{
  "train_examples": 49215,
  "image_size": 48,
  "horizontal_flip": true,
  "encoder_bias": "all",
  "encoder_patch_size": [8, 8],
  "init": "trunc_normal_002",
  "residual_init": "none",
  "beta1": 0.95,
  "shampoo_beta": 0.99,
  "one_sided": true,
  "adamw_lr_other_params": 0.0012,
  "adamw_weight_decay_other_params": 0
}
Rows from block 6 of the encoder, named by matrix and row number. Rows with one number belong to one attention dimension. Each number is 128 + 32 x the weight over its row's rms, rounded and kept within 0 to 255. All counts start at 0. Numbers have three digits each. After the name is the row's rms in percent of the matrix's.
# q: attention query (encoder.blocks.6.attn.q.weight, 192x192), inputs 0-95
# k: attention key (encoder.blocks.6.attn.k.weight, 192x192), inputs 0-95
q.38 062:173143175151152105145169147078137144145147100119085127255140189135135175166146134160127128143091210096165157176122168135095149113151122110115131108133157097125135149124122100111129162132131149154148135133159145130146126104119142184108141098131155143111160146136101115137144076197161088113
k.38 080:077128089116069143105099140175112112127131161162195128161065105129114136104097099105111110081143083160076111115146112110151124142138144185131140138123117144127110113145144153139126105133127135092110125140110134115110127188180100056143107165088099148109110110118161155104111159089100228142
q.39 036:139149077092133129091118179145133103142079131106146097000140112134125108113080156139119199219139027121128138146129090136130082134112116132142125141134107152143125108110143139107136117141134108117141145139186115134140170127066167101105095147115110107128142142206183139075135159152161137100
k.39 030:148102175153174135167147069094143146111148103125069167111182133113139101142186120129150094112138233124151124097120142134121150127121133074122123111131151093119136150132095095128120140106100126165140117115100123135128108075111120185143171111166157123161131125091055096181137118111128019137
q.40 092:091100087103116157121087101181117108130106137131137137000110120120122081097123130103121096120163040147097096066132099116160106141121146163129120121131103163120119110139165191143127097130114128093115133131102124115121100139146108079134117159117107105135098109124131139130122173060087172133
k.40 099:178133167135182106146156116083141143124120107091079124092195131128137118150158149148150164164110175105177147144110136149107133111110100059128120133130139115129150140110105085116128152122131111170140121114137114146141143073070157193113148088175155113155141147141116099148134103164161029116
q.41 074:079101095114102163126086088177121113110123148139152144000115079120126083093122121092132099088165070158089090068135097116166114140113146157132125135123111159120125111143145168154130096125119117098106121116085118117109103151159097075156126162127108114147089103095127141141109176044077166152
k.41 089:185137160133182104147161128081141143131118102091068119096188148130138126153150159154144161184107168096182149151109143149103130112118104069126119123131137116131146142108113096116130152128134116163147130117152119143147139072069161199108142089165155105143146148151108102140140095178165040112
q.42 057:178164158138147087127168175078140139137133109121111105255146162139135173158122138161125173171088188102166164191119153142095137117137108094126136127129144102139137138114107081107126164137140129161148133136174134141145158108093163179100133093135144143111163148163139124112139086207184083108
k.42 059:071118098126076158113097123173116114126143152166179141166065110127120133102107096103112085073151100159076106103149118106152129143143158188127138126127121136123108119150143161142127103128117145092111127138105139110110113184188092063152115170088105150113109108101132152121117158078089216144
q.43 086:163140177162144108146170137077140153132159112125099133255142168135131175165156121155132120121092222107161157175124172136094160113150118104122130117132158091127132153120106090114125162127132144157145123125142142136139134108127135183123140099133155151113161146118101107142142075190153083123
k.43 106:079133087116070144104098147177111111131129155162191124158062113131118137106092106106107112091142073153079110117145111110151118143139146192132140136123115146129110111143149160138128106136130138089111130140121136114112124186179104058140107163085097147105113110122161159101115158094101229138
q.44 088:168144174156148108143169145078141149137150108123097127255141167135134172165149130159134132135094216102161156179126168137093151115146117106122129118131157092130134150119110090107128160129137145156148129129156141136140135107117142183119135099134155146112161147130105111138143076197161086117
k.44 113:077129088117071143105097142176113112129132158163192126160064113128115136105096103106109105086143076156077110114146113110151122143138147190131139136124115146129109114144147159139126106134128138090111128140114137114112123186182101056141106163086098149106113109118161157104115158090098227140
q.45 047:091113084100111159114084112176122095119101141129143129000114090124129081092104137104121127130166031150096099076130084119164099139110144159134125133125104164126124108135157178141135096129122118093115134125118119117121117147131113073136116164121102111143094111129147145119120176062092167134
k.45 063:178128166139184108154161113078142147125123100098065129102192140124139119152160152149147148168114194102177146140109142146104137114118108061125118124131142108128146144113105089118127152121127115168146123116138118142142135071074153203116148094169157108151143145137095098151138099166161030118
q.46 037:174129175167144109144172131071147147141157112120082139255144190126132168172163122156129101128090221104163161177124170133088162118161123104117128110139160089120126163113115103116119164129125146158152122125134147132144131097126136186124138105126164156109172152113094103143148076200152083126
k.46 048:078136092112071147104095146178113111132126151161193125149063103134121131106088106106107125090146076155075105111145106112154114147136145187133142138117114145128114108146143157134128110136129135088112125138126130112108127185173103055144109165090095150111110108124161163100110167090106219138
q.47 092:086112083101105155113087110179118110120104149134160131000116077122126083091106129099129127119166041153093098079135086117162100144106138154136122144124101161130124104137145165143133093126122111096108126124106112121111120151134114073145117160126099110144094111129148147119111183062095168137
k.47 108:180126166138185109151156114081144142127124100093067129095195150125139119152163152150147148169110173101177146139110145147106135112116108067125118120132140113129146144111112099117128151122127120167144127117141121142146131069076155196112150090169158110148146145137102098151143097166157027116
q.48 042:180139164147162107140169155083141146153135101110088122235138211136130172165159133166117120170093174092167164176120169134089143117159117120116126103136152099126122151112132118105126163132128155152157139141168151136153130095104147180103127103120152138101176149154111106120156072209172098104
k.48 058:072125096119073147107094132179112110125133161161200131153070100129117129103102094100114112072147082162076105107146105110156120142131143180133140144122117146128114110149139149137123106126125135095105123138104131116108126185182100050148115162095099155116106107110168155112110167078097216142
q.49 067:175135172153156108146167145082143144141149101121084127255139213128133173169157133162121110146090201097161158171124174135093153113155126112118129098141156098126123155121131115111122168136126157154152137133152156132152121100126138183105135099123154143105171149131099106135155069199155087117
k.49 078:074133094116070145103100140175110115126130161165197126156063092134119135101094099103112116079145089160078106117148106109152120143134141181133141145120116140129113110145135143139127105130130132095109122138112128117107133190177101059147110164090096151115108110119161160104108164086102224139
q.50 077:089120078096104147105085119177119108119102145132161121000118076122126083090093133102126141130165036152096102085132086120161099143103135152140127146124099168132124103136146161142130097132125105097109130125116111121116128149129122072135113154124097105142097110135159146113113183067103163135
k.50 104:178125168140187114154159110081143145125126099096063132100194145125140120150164150151147141166114186102177144138111146145104138113119112066122117118133143109126145145114108097119128149123124120166147126115139120141144131069076153200116149095169158109151143144134089097154142096162155027117
q.51 070:154143179164138106145170132076135157122163119128111136255139138133130174160147116146139128101098235112153149173129166136100159116140116099122133128125158089131139149123092075119128157121139137161139121120133135135128133118130132177134145099140152152121147142108103109148133082178145089129
k.51 089:082130084114072141103099150175114109135129155160188121160062126129116140108093108110106107099138060150081114121144118109148120142141146197130138132125113151130107114142156170137127107138130141087113134143123141114117122183180105058135102161082099145099118113126164158099119151101100234135
q.52 053:170161171148145102133174158076145149139137105122108116255145149143143173162131134158135160150100200100163156188125159139095138116140112101123131126129158096137143140112102087098133159130142141158150126130172132140134147110096151175119135094141141145116161147148121121123135087204177080109
k.52 078:073120089119073144108093132177115109128135161163193132163069125126111133109107100104112095080142070157076111109145115108152125142136147192130140133126117149127106118145151167139122107132122141091110128141107140114116116185185099050139111163087098153106117109109163152112118158085091220143
q.53 066:175150169146158092137168159080136146141140107117103116255140188136126180163145131163123138158090192097168165183118167137090149113149111102121131113134153098132129148119113092108123164134133142158151136142165141135145143104113151180099131094128150140108166149151122108124146072205173094107
k.53 082:073123094119074151107097132176113113125136158163191132160066105129118133102103097103112102074146083159077106109148111108154123142137149185131138136125119143125110112147143156140126103129124138093107128139107134115110121186184097055148112165090099150113109109110157156113112160080093220142
q.54 089:084102086105107156120084100180117108121114143134146136000111094118122081092117128097125108107162051156094097067131093118166109140111145157133124133126101164122120106142153175153130094127118117095107126125093121118117108149150106077142123158121106113143090107112137145132114176052086168142
k.54 117:181132166136182108149161120079142146128122099092066126094189140128141123151154157150146159174111181099179146146109143150104133113117107065126118125131139111128148142110108092118131152125132115165145126115145117142143138072072156202113145092169156106149143147145099101146138098171163033115
q.55 034:144138183162130118151168122083127160124161109138114141255128137131134172160159115143147115089105237110146138164134171132110154120141122110122135126122158089135140144127091084119129152116140138156135122118125128133119120120143126173140148096145147148123146133103090119153130092167140100137
k.55 049:083131080113074136100097154178114108133129162155197117159067132129110139108097107111107110099132045152083118126143117111147120138139139195133136133126111156130107114139157170138125108138132137088112135143120142118122125184179111051129103155084099148097120116126181154098122150100100235136
q.56 103:079104092108105157121087099179115116120117145138155139000109082121123084090112123096131108097166055155092093068135099114164108142113144158135124137124106160122123108142147170150131092126123114096107124123092117117112109150151103074144121157126103109144089105110136140131112179051081170145
k.56 118:182131162135184105147159122082143143129119105090071121096194150128138124153158154152145157176106166099180149149109144148103132110116104068125117125132138118130147142109113098116130151126132116166146128117145120144148137072073159195108144088167157107146145148145111100145142094172159038113
q.57 037:092107090108106166116080095182126094116110146128139140000120085120134077091114128098126115111166052158093093067130082123165107139113147154129122135129105164117127109138152172154131096132120119099114126117096120116116116146140109076151124167123114115154088110112132149134115183048080165148
k.57 054:184133163137180110151165120077142147127121099097061126097188138129140124153151159154145155179114193097180146146110143147103134114122109067125118122130139108127145144108106089117130152127132116164152126117148118140142137073069156209114145094167156103148144145146089101144139098174166035114
q.58 038:127135075091122129102101147162121096141081142119146106000121117132127096102096139121111159185147016139115127114123079132143099138116124135134127138131100159126123109123148154127129107134125112109132134144145121129135148132091147087114110154113111111133121129174173147091127165109135163117
k.58 038:163112179147182130161150089084146145119136096102062149093189127121142108147171140139153131136131206111167134115115140145114141119116122064121120116132144100121151143123099095120130149111117122167140121111120116136135121074087138195132163103178159116159136135112075099170135112135145010130
q.59 130:174147167148155102138168156079139142141143109116097121255144179137132173164146133162127144156090197097164161184123162139093148112147116103122131115135152096130131149115115093108127163131132145157150135134164139136148143107109149182108133099128156145110165151144115112127146074204169087111
k.59 144:074126092121071149108099136173112114128135154167186133163061104128118135103097101102111100080149095158078107110147111108151124145140151186132138134123116138126110113146139154141126104131127137092110127139110136112107122185184098063149111168087100145110109108112146156109114161085098221143
q.60 028:095098074104116140121085109178107111125107142131156132000110115113105083094120116100123099119154044158095108071129100114157117135122137154137124130131096163122110115137155170155116096126116111099106130132087126117127115149148110080127111152115114106138100108115146130124124169061095174145
k.60 037:177133173138183115147158117080143144125122097089064125092193129129145122147152154149148161171116181100177142142110137150104130114114110066124114127130139108127151138112103093117134149124132115165143128111146114142137136072073154201119148093172157108153137147142096104152136102166159030116
q.61 037:160128188169149119156165122081137155128164109131102148255132173133137173163166115148131093100096228106151146158124171131100163115152126112116135107131166087119133154124108100123125156124130151150143129121126150130135111112137120182130146104136159148115151136100086101155144074173134098126
k.61 053:082134084113073138100099152177112110136127162157199117155065116133115139109092106109107121097136058152081115125145111110150117138136138191133140142123113152133111110140151161135126107136132134090109128142120134118116130187177107052134102158087096147103115115128180159096114156101103233135
q.62 022:169124141120159115132145166108142123160127095111071112133145246131119153158136158171109123203093123092156162157118154127103133106153131127123130084145134129115109147114181161119128155159121164124154148140174158123172118092109147165076114107109153124094174152163123106104163074196157091104
k.62 013:080135147136088155126119090138111139109132145161159150158104013131140125098110092084138136058164239167097099099138099114140133144116141104135143167117131094123138109148072057137124104102123106134108097126089097124085155164144095130180149167135115147175084101098094149141086175069121141153
q.63 084:081109091106106156115087101180115111117111147137161135000109073122128083090107124097130119103168053156093090071133091118166104143107142157134125142122105161128128103140143165145133093125124112098108126123100114121110113153145108072147123158130099109145088104117140147129110182049086167140
k.63 096:183128161135184105150158120081143143127122105091070124098194154126134122153160155154147149176106164099180150148109146147103135109117105070125117121134140117130145143109115100117128152126129118166146129118142122143149135071074157196107143088169157107144147147143110096148144093171158036114
q.64 163:180165143166154104157173149078158156143143107119103128255151153136126161164130144168139134151093187093181170182111161157086164094140108087114134128132161091118134146124096076130113170142137156163161120112157140134151149104093166176114134096151189120110152165136101103138142070178165093099
k.64 162:089120080113055140112097135163104084136142163165154131181058118121085130099109119098111109104138084150081112132152121100143110134123137190132129127130093160102098124152157167165147098137126115109116145138116131108138128210174119095121106147085086143101116122135148160117139130107112229151
q.65 063:103089116064114126110091136164099129139106113084123103000104136135119108116106166139123148175153014125092123101131106132143086148116131177130109108126087169125118116116182216131173102136137106085103139147131117122137104143130131088112114153107089125100130108174158131106125156116118161126
k.65 092:146121181126203118143137111110139168120119090093114134072211120125162099140148131131146149124135165121164119098104120156134130118119127053133126124129158113151164123113115092100115146124124130149125112114120122135099113042090119150141150110185169108161112116111121078151113157116129020120
q.66 050:180127121119168087148155152088141162161124108096100099090146179122103141173122150166122145190097153097156176166098152159090151109123094090111126112137137119122115140114118116125122161174151130141157118125145144132179147101092172171092126094125173125086169157163119102122149085192171124096
k.66 030:063113118114090160118072101175096092135134138128166151126118091133116085082119118083124120066166090155098079085152090116165094126112148163134124128129104168102134114159174161126166093127107125099086136121115116103106087171172095070148117151140100150134079099113134127155118178055068134156
q.67 194:076097117106098163106085099174105096108119155155153139020106100118135097089138103083118108084160086168077081071150101092172097163121153164143125127123102154139123112138151165131132087105115109105093136139091116120095102152172082086152128161109071140157097092100145158127114184071084150163
k.67 148:175147166149192114141170132087155170122115102093097119079190143139167142164141142168144151171110172097175158145102148157102151124139115076121130131126160091155153136101091098092103160119134140146152115120149127152130140057081149172127149108160170114149155143131109109124121110170156039097
q.68 232:183140137134159099155166151088151160156132092091087111170145181137113152168128167182131134187097153086167176173105163156088153100140104102109123108135146103109123143119127118134133158159140149139166125118163142126176137099091169168100122104138183115083164159161103095131150068186167114093
k.68 136:075109112101086146112077116176090093129137144144169142139100075123110088080107112072122134067162092168093080093142086115168093125102141149141125137127098170106129110161159146156155097137124106115096136124098117102102111175163097079143117146129097142129075098115156129136117183058092180160
q.69 089:154141079091175045120119183120104137138096146103154088034170138097099125143074148128123191172122137137145148145092099170124115128089094077148144163136103168141118124094112097113101151167146082142131112163140135144155157106084168127074128092126126136106160131184183124071124154150179106102
k.69 072:116084191122190172141117080136138149135123065090081154087198122134160084119178122135140109115158125116137103074127127135145116115127168103119109080125160110132145122138160162103137118121111155129102138111134122127103080044112096123161129131174159107152101117113085073189123134094101054126
q.70 177:073092121103101164108084099178105097111123153152152138032111105119137098090137108085119108084160085166077081070149100092172096162122153167142124127123101155139124111138155174130137085106115110103093135141090117117098098152173080084151126163107069140153099092101148156128116181070082150164
k.70 156:172144169144197114141168129090153173118115097093094121076192133136167137159142141163145155165113171098176152141100143159106149122136115069124128131126159092155156135102092096094104161120137134147148113119145126152124141051078144172129149108165171108153146142131107103127119118161153034099
q.71 133:181141147160148130166180129080166161148148091113079125229128174146128157167153152183133101157093175084168170173118181139088166102154114109100120102133166081104126145132120109141130154146136163148170121101152143124163129105108154176130122108141190112091152158127079099152154051182156129103
k.71 124:094136080117053128106095141159098079130135174160176127174063104125092129096091116091113128095137091160089109134149105109146112132119124178137134147128089166104108121150145139159148103136132107110115135138114125109133137217171123088120111145092082152108111115131164164106130149100109222151
q.72 083:082122120133101163112098100159108099101125165177168152109124078116147103096133080073129122058153137168096081085150095098159112151117149142142137151121114146148137116143118122118112105100110114128087124133092119132077117155169085096156138146127082146179088095080140162136108183075089132165
k.72 046:168153115161126119135177152085163143123125135130091108143111177136126184169134148185125106193086131092147186186124178129081163135162117152113129118129137096134107148097101139118108151124142142131169136134161145151173153129112171162111128118093139114109194173152101156105147054204163121098
q.73 085:080082130076111154101080119179103099121111129105135118000109131129132104098128137110111126139162017151072104080146096112162088161120150175143116099128093162132118113123178220124161085120125106082107148149111119117137110141148107083136116172097074128127124105148165141114127171090099152144
k.73 122:160130181130203115147153115103145175117116088093107131073203119130169110148144138141148156138129174110171128111100126156125136120124122058127127131127160102154163126109102091097112153124128133149133106114130121142100121044084126162139149111184167109162120120116109085144111148129137025113
q.74 046:170150113141170063137142165086149134117129148129138107180206169096101165151112126132111132146103167149152156171096131144118156124113102046156156138141141118139111137093082076122077162157140097171170119152109149150155170087081157162093134094109150145114191159150164117094140110162176068119
k.74 027:096098135113107204131127086173115121157118098121106153133097084158133092109146124130130122123164077115088089093153129100145087123128159198104113105114124128111116115175175197121169099123104151090090146116179111113110092157139092088160100160135107146129082115130071139174112129090080149124
q.75 125:166189139173139093140167155082143157131140125132134134255148106132132157153108124145149171128101210102186159184115140161089162091127109086121142161128160101130147144126074045126105175131134145167147116114167130143121167117093164162120138088160176123137131154130119112135119095165162086101
k.75 157:099117075119058135116102141154111088138145164169144127197056148116083143109124120110107093115127087146082125137154136093133121139132137194131126120132098153103085130146159175170143100135123128113124149144114138111153126205175125102116106143074089141092136131139142163120152108126121233151
q.76 126:160157173179117153152179121092162151139157090130086152255129124160152154151153135163150125132103169075170154171136173140089165093157137136100119115124171079109148145146115108123139153119129175142146130087174130125122130129113145158152131120162186110127120151112077106177132063166134134108
k.76 149:107135066120054114111104154149106089129141181173169119184049136114086145110098122099109118109121102156091126146146119102133123140125117178139137147132091162106097128141137135170136109138133108114128135145104134112149146219172134104107113138076087147096132125137166171098140129125130234152
q.77 082:076086131099107169108084099180109092110121145141143136031110118126142102091142115095109110089158071169074080070153099079178093165127160162141124122128101154132119110140163184135146078109119112099101141137094120110109096143173079077151121169100066144144105091104151155124120177067081137163
k.77 090:166140174139200118140165124096150175112112092091094124075189113135173126153139140154148157156122162103179144131095135163112142120131119061125126131124159093155159130104089089096103160123137130147147108116143122150111143047074141167135149109173171105162134133129104096131113129146156034102
q.78 105:087102095082121110095076134168086103113102168132181115000142107101119102102099107078116160117159083178086096084124082125166090160090127132161135159127081182152118112111139150124118106130128079113100128162098122136104131134137111083107130141103070147148129098140185153088106201087119131151
k.78 124:153119191135203139147154106104153173126118075086082133074201134136169113150161136161145138151129153102168134109109140150119135118135136075119120106126166093148156129114118125090116149120124147143132121113151126144113109036084127157145144115177173104156127132122090087158119122138130024107
q.79 140:081122154149097188112111088155123105115140135173140164188102085137159112096152084089134110054149133142103085092161119097153115133132166166127127128119130129135144121158128135118137104086104140117095135113110115121080099158173083104172138154140095135174077102073111153165112160079078149160
k.79 088:164164080147097090125162176094142128121133169155128100166078170118103192158109144153119124177085135115136179192122164123087158142149100146128138142133116118132102147101093114145102146130146120135169127144137144141170179169125173157092130116078122126103184160154137170076149077201175180114
q.80 156:077103100094110132098079119175093096106106167146175127002119099109129098094113102073118141096160084177082085077138081107170095162104140144154136150126092173150125110124136151121121099116122092111092131151090117133094122147155096080132130148107063145155107094119175161104108199074103141159
k.80 144:164128177145203128146162115093159171123117084091082128077199149136167127159159139167144133163119158095170147128109151152110144121139130083117123112127167094151152134105110119087109153120127149144143120117151129149126120042084137166134144111167171105151143141125091096150124108156139028101
q.81 075:152182173199123141126173131084158140111151116149118158255124088155156161137137097142155133106112174105173149172134139150093166087143130118110137137125172081124154146143075063120116165103114158162147119101164132143116160126100144159157140107166173124159121157106097117157127095154141111113
k.81 121:109131069125052123120113148147116090135139175175158122197049153119083151120112125116107100124118104142084133145152138095128127142133126190129135133132098150108085130139148154170138110134128124116133140148122138114155135215172133107109113138071084146088146132137147174104148107137127236144
q.82 054:110152154189088171125149093121144125115151142186144173255115074140165133112161077106147096057132173134137110122150139115124153119144143138117132142116165102132147131156089084112109134092113153145113124107112123133075139153155102133180139133156132123177081121065101135169117124114102140145
k.82 076:121143069136057117116129157131123095135140177169152114189050162124088171131105130130108107138104103135094150168151146101114137141139117193128136139132098143111090138129132148154134118132135126115140142145127142124166147214164148114103113138063089146086161145142145182093148090158133220135
q.83 139:173144156167136138164180126083169156144151088113078137249122169149130159160160152180137097155099167083166167171123182138088167102157123125100118094131165078102127147134124112138135152134130170142171129098159138122155125112109151180134126117142190106101147160127078095159149052178149132103
k.83 138:096138074118049122108098145156100082131136177165178124177054113123091130102091118093113126098131104160088113141149103106144113133118116179138137155130090162105109123150142136161145109135131106110121131137110126110133139219170125096118113142088082153102116115129167168099130145107116225151
q.84 204:075103117111096163107087099174104098108122156159157144044105087120139096091134101080124115076160096165082079074150099094169097158120153164141125137123102155140128111140147157129133089104115112106089133135096113121087103157174083085155130158115072139162090090095142159132109184070084154162
k.84 139:178148157151188108140172138083160169120117109099094115084184153133159152167144140171139138175104172097171166154104154154095158126144113080122129126128159092153145141096090100095098161119138138146157117125145133155141150061085155172121147108148169113143165151136112114121128095180163050098
q.85 141:183147145145145110157175143082160165149141090099079121197130162146121154167134159185135127173095172082171174178113171151087158098145112109103120106133156093105128144123123108145138156152144159142164129103163138125166137104097166177116120103142187107086154160147089097143145060187162125093
k.85 113:084123082113061131106082133168094077134135168160176131167071109119094120090103109079112120078146101165085102119152100110153108131115128169140132143129090171103109119157153136161147100136122109114109134139102124107128131207174114084125112146099086158110105107125164153115130156089112219158
q.86 026:131110079080164073150103145156075135149091146108167110052163145084107094148078164094132214138124172145137107095098108158139084135093099098141138202129077188147128117119151089128110134170122103130096101147126120135112115122142136094069130109148102152112110079141143145098098177118144103130
k.86 033:134111201128196156121122117110143164110124074078065134071205110125159108121156132134142133137145107113163127116103130159125126117130152065135099086127157115134155131118120151102118135128137126142124138106133128137116128036088131151155136121175179082164111138138104076160126123120140055119
q.87 090:121129179177096202146157085125159131127162100159090166255097114162166134126178114150139080076123164108135113125162166100124149114167163162100117096123164081114140134169130129143148118096107178130126134084142123109111093139161099141184133147145143120142090124071075133190130095113088133141
k.87 086:123157060130058101107125170131113100124136188166165108178046128118088170123086129110115133131107106145105147172133130117114135139131102166138139154131089146115097133127111110164120126134145098120146129148118133121155173215155155123097121129073095143099151138149167180076142118151153214134
q.88 143:073101119108096166104086100175104096110119155157156142033105089124140096089135099083122114082161084165082081075153098092170097159122154166143126133122104155141128111139149161128135088101116113106089136136095113121090108157172083083155128162113072139162093095100147159131111185070082158161
k.88 101:176145161150189108145172134081159171118117106100099117090186153136162147167145142171142142170105176098177163148102153155100155126143113081121128130128158088153148139096090095095101161120138139148155112124142131153134142059084152178122148107153167111145161148130111111124126105173159042099
q.89 036:175138124125147087144162165094150151148125106093094104097119160146115155156121174183128111196102130101168174172111147148095150107138104105117119112131148098103126140106130114161133147148152143137165130129154141127174154099089169171110112114114179096087167168171119093117150067175173137094
k.89 019:084096126109101138126091105174095075136123139138183148145115091126128084091114093084118116057159166179102078086155072120175107116104134142135130161127118153114134110163167112140159108134117119124096110125094115113092092148165083086157113145138090155121092079098151120143105186063091174161
q.90 112:172181123177151089148169154074146148129136137142132135255159125120120161155119122144139140127100206116185161179110143160092170099128104074126146155130161098131137144119072038124084175135134141174153110124136139147129167110095159168118139088148178126134148158126120110128126090171171097112
k.90 141:100119082124054145116109134153113086140140159166144128183054138127088141110118122116108095117128084140081124137158133093134118136134137200125127122131101152101092129150160173162149102133125128108119149139125135111152127209171123095122104147076085144092133133136135168120144107126113232146
q.91 065:144184161201105146128175128085162146112158118164117161255104078155148159134142100143151109103113181104170146176145144132098169095150137129115131130122177074114157144140078060133115154099128165159146134095147127134101167140116139154178137117160174105160111157095087114160121085149132124117
k.91 116:111132068127053117119116149143114088137138176174161121194047155119086154121109123117108102120115105146088134149156134098127129140134121191128135139131098151107090131139145146165137112133128123115132138147116137117156139216173134106107110139068084151088148132133149175103146107140130231145
q.92 059:081087173118085197106109094159130113127143098114105144066077116157147115102161129133126091124154031120078113098157134101145114142153165204117101069124123128115124125143174231121185088099119141078120158110128118110126090151155101091175121175118104117135109121121130134154139135103078174140
k.92 043:169162138131178071154152141104133170119115135122162118095171136120146129157110147128146176139109191119170136123098120156123141128118088059139147173130142115162161124098084051117099163127133117152147089128118121135104146092094142164107159097161148124149129114108151112105109167135153040117
q.93 130:171118095092171067145132161107126150148107120087123086023167196107092131159104171155119158194108138117147163147090139159111130119117087089127129130137114140122109131103139124140124149175144111131154115147134143129175138096092165150071119100117150134070175141179138107101142108169177119101
k.93 105:107102188115179165127105088144121143127123077085108152070199080141165076105148118112143145098165121130142089077121099147157106113109153089128117109122147128131163115143144134098144120124116135130096129107130113122089092064111095114165135133188152119168077108110112079177106170071092052128
q.94 023:131192170208097139107159145084147144114164122142140164255092065150134164117125091128172113113128115087154157182130142173099178084153129143114128119113168098115159145146070100101127165084116148133159120119164120156100168145096150136159146112165182105182104150125115108138129100159132117110
k.94 043:108130064123056117127111144147114094152141177178169124191054175119079150126116122115106102123113114139076132137157142091130126145128119195127144136134099155112085130137151153163143110128117132113122138152119138110160127219176130104101117137071081161082146133128156178106150111137116228146
q.95 168:075092118100100164109085099180104097113119149146150136017101099122138094091135110089119111090160077164077081071150099090171095161123153169140122129123099158137125110140159176132142084107115112098091136136095116117098096153173083081151126163109069138150096090102145157129114182070083157160
k.95 149:169142171144198113141166128088154172117115098091096121076193136136167135159141137161146153159115165100175151138100140161107149120134118070124128128126159094154156134101091089091103161120137134147147111119140127152122141050081145170129151108165170110154145140128111101128120120157153034101
q.96 128:082103101091122133097077119179090096111105163143170126004123097105129094093111110079118144098161086174083083076139083104173089160105141142153135149126091174150124108127143152120124096116120098109089132153097117127098115145155095079130128151106063150152107091121171160106112202074103136159
k.96 134:163126183136201131143156115097155176123118082087084128075201135134165125155157140161146136158123159097170144124104146155113141121134133075120121110126166094152153132106106115094110152122128142144140121115147128148121122040084135165137143112169174103155137138129098091148123114150144028103
q.97 234:073114114112101148095084112172098095105117166159169140051116080116137102086122092072125128080163092170086081080146087105168098157113149152150133146123102160148130111133133144121122098101115102113088131147097114132087122155160090083146132151115071142172097097107160159117107195071094145160
k.97 154:177136160150190116148177128083166170127118098104085120095175171135158152174157143181137127179102172092166165148111164143097157130148120092115129114129162086152139141098101111095106159119132152145153118127151136151142131061087147173123143111145164113134168153131097113130133088185157051099
q.98 287:077119130138093174108102093164115097102132157175154155123103080126153106091145085081127107059155121164093080084157105091162113151127159159139130140121123137141135116147127134125124096093110122120096131126094116125079114156173079095170135156123084138177087101078135158143112175071082144163
k.98 159:177161105157125098134180161084157141124125145136110104140106175133125189173123145177124121191084152100151185189122171132082164136157105139118136135130136097140113148097092115120102157123143135135171123138153142151169164134109171168101133114095135122108193166150115159090143066209172133102
q.99 133:092124157167090201123127081148142105114152129172124170231111103147169123103174090103132089062141138139107094101165141087144129139150171164121123115120148106127145126161127135135134105083107153127116138102119121115085101151174084113185138161135113125169088114064106147169121134090076152155
k.99 104:150166068140075094120154173109131112126131180163149103171058147124097180146092141142117132159093133127120165190129148118100149140143097164130141158131103130124101140114104112151113139133145111124160125144133137135163176197138165142091123125073104137097170148152146182073140096179161196123
q.100 092:180148159159142134164181127087168165150148087122075132250117159151135152163149147178136115146095188081172161171127177132090160097153122115096120103130166081105133142142118097145137151141137176148153130092171135122152126110110152179129120104153187110094134155122065104165145054174147131097
k.100 101:090133069123054124104093145155100077129136180166174123181059117118087140100097112093110116094132105163088119141149113109139121135122123177139134147129089162104101126147142133164140104134127108115121136145106129113142147215175127087117115143083085155105125121132167164102134138112123233150
q.101 075:154110090076171070132114159127111136147099129082133083000152187102088120150095162139115155201121098134125152131093116156126113133108095095134128134138102159129105126099145143128122138171146105122141122156128138133174125102099159131065122113106127134083169138181164114081140134156158130116
k.101 083:125108193122193153135120093129132158125121074083100146067211097141168086120154126125146147114154132117152103086113110150145115115114148078125118109123156117140166119131135127094135131124118138135106124108133116130092095047098103130160139126194163112168091114110107078171107160091106037122
q.102 072:168116145106156107136147150107146146152128083069088095091146194140111147155126175178119130200111091093141172160106149150105132112135116120116119091135132120113113137116148169127154144157145131115166139132160140123185130101085163145097116120122157124073171159183131104117155085172156114093
k.102 054:106112164105172135136105096153111147128124100107143147081185076123151067106131122091147163089165141138140081068110091146163103118097137078138128138124136138139164109139134104115135124128114120132097112115115108116076099082117093115151143125187142128167070091101136084156101203063097063137
q.103 097:172179131158149076137164167079140164140138116113128122255152122130115159157100142152147171157101181093184172190104146182085155091123099088120137154127151112128141144113086066117112179144143134157152118124166132148140168116079179164101137083158181117121147158157122103123126088179173096094
k.103 097:087108085114066142120091131164107088145145158168153134186064149115080128103130114102106091103134087150074112115159131090143113138127143189132125117134100161102090127152173175165149094134115131110110151144109136103145110200180114091122106146084088146094121124130144155135150118110106219157
q.104 109:091088090071127115105082126171095104124098153125159103000121123104109094105114129098113130135154064167082105079124087114164091157109127146148126139129081177139113112112160171128131098137132086097104126160094125125124112133144110090117122147096069140123128103143178144091117187092113155145
k.104 137:152125189135203131144148108103148168123116080086096134068209122139174110146153134153148146144131157108168129112108129155125134118125133071122123116125165101151164127112113108088119150120126142145129116112144122143109114040086124154145146114181169109159121127116103086153115136128128017108
q.105 106:173179142175143105140178150074154156136141112127111132255150123139133161159120123162143149145100206095182169187115149163083169087134112093113139136130164093122142147123080060120112172136133151163159117108163136144140168113089168172124134091157188115128144166135104105139137080180164110100
k.105 145:097122073120053134118103138158110084138140168170160128192052141119087138109113120109109099111129095151085121134158128095136120137131132195130131129131097157102092127147157163165145103134122127110123142142117135110148123213177124094114107145076083149092132127132143165117145118119116228150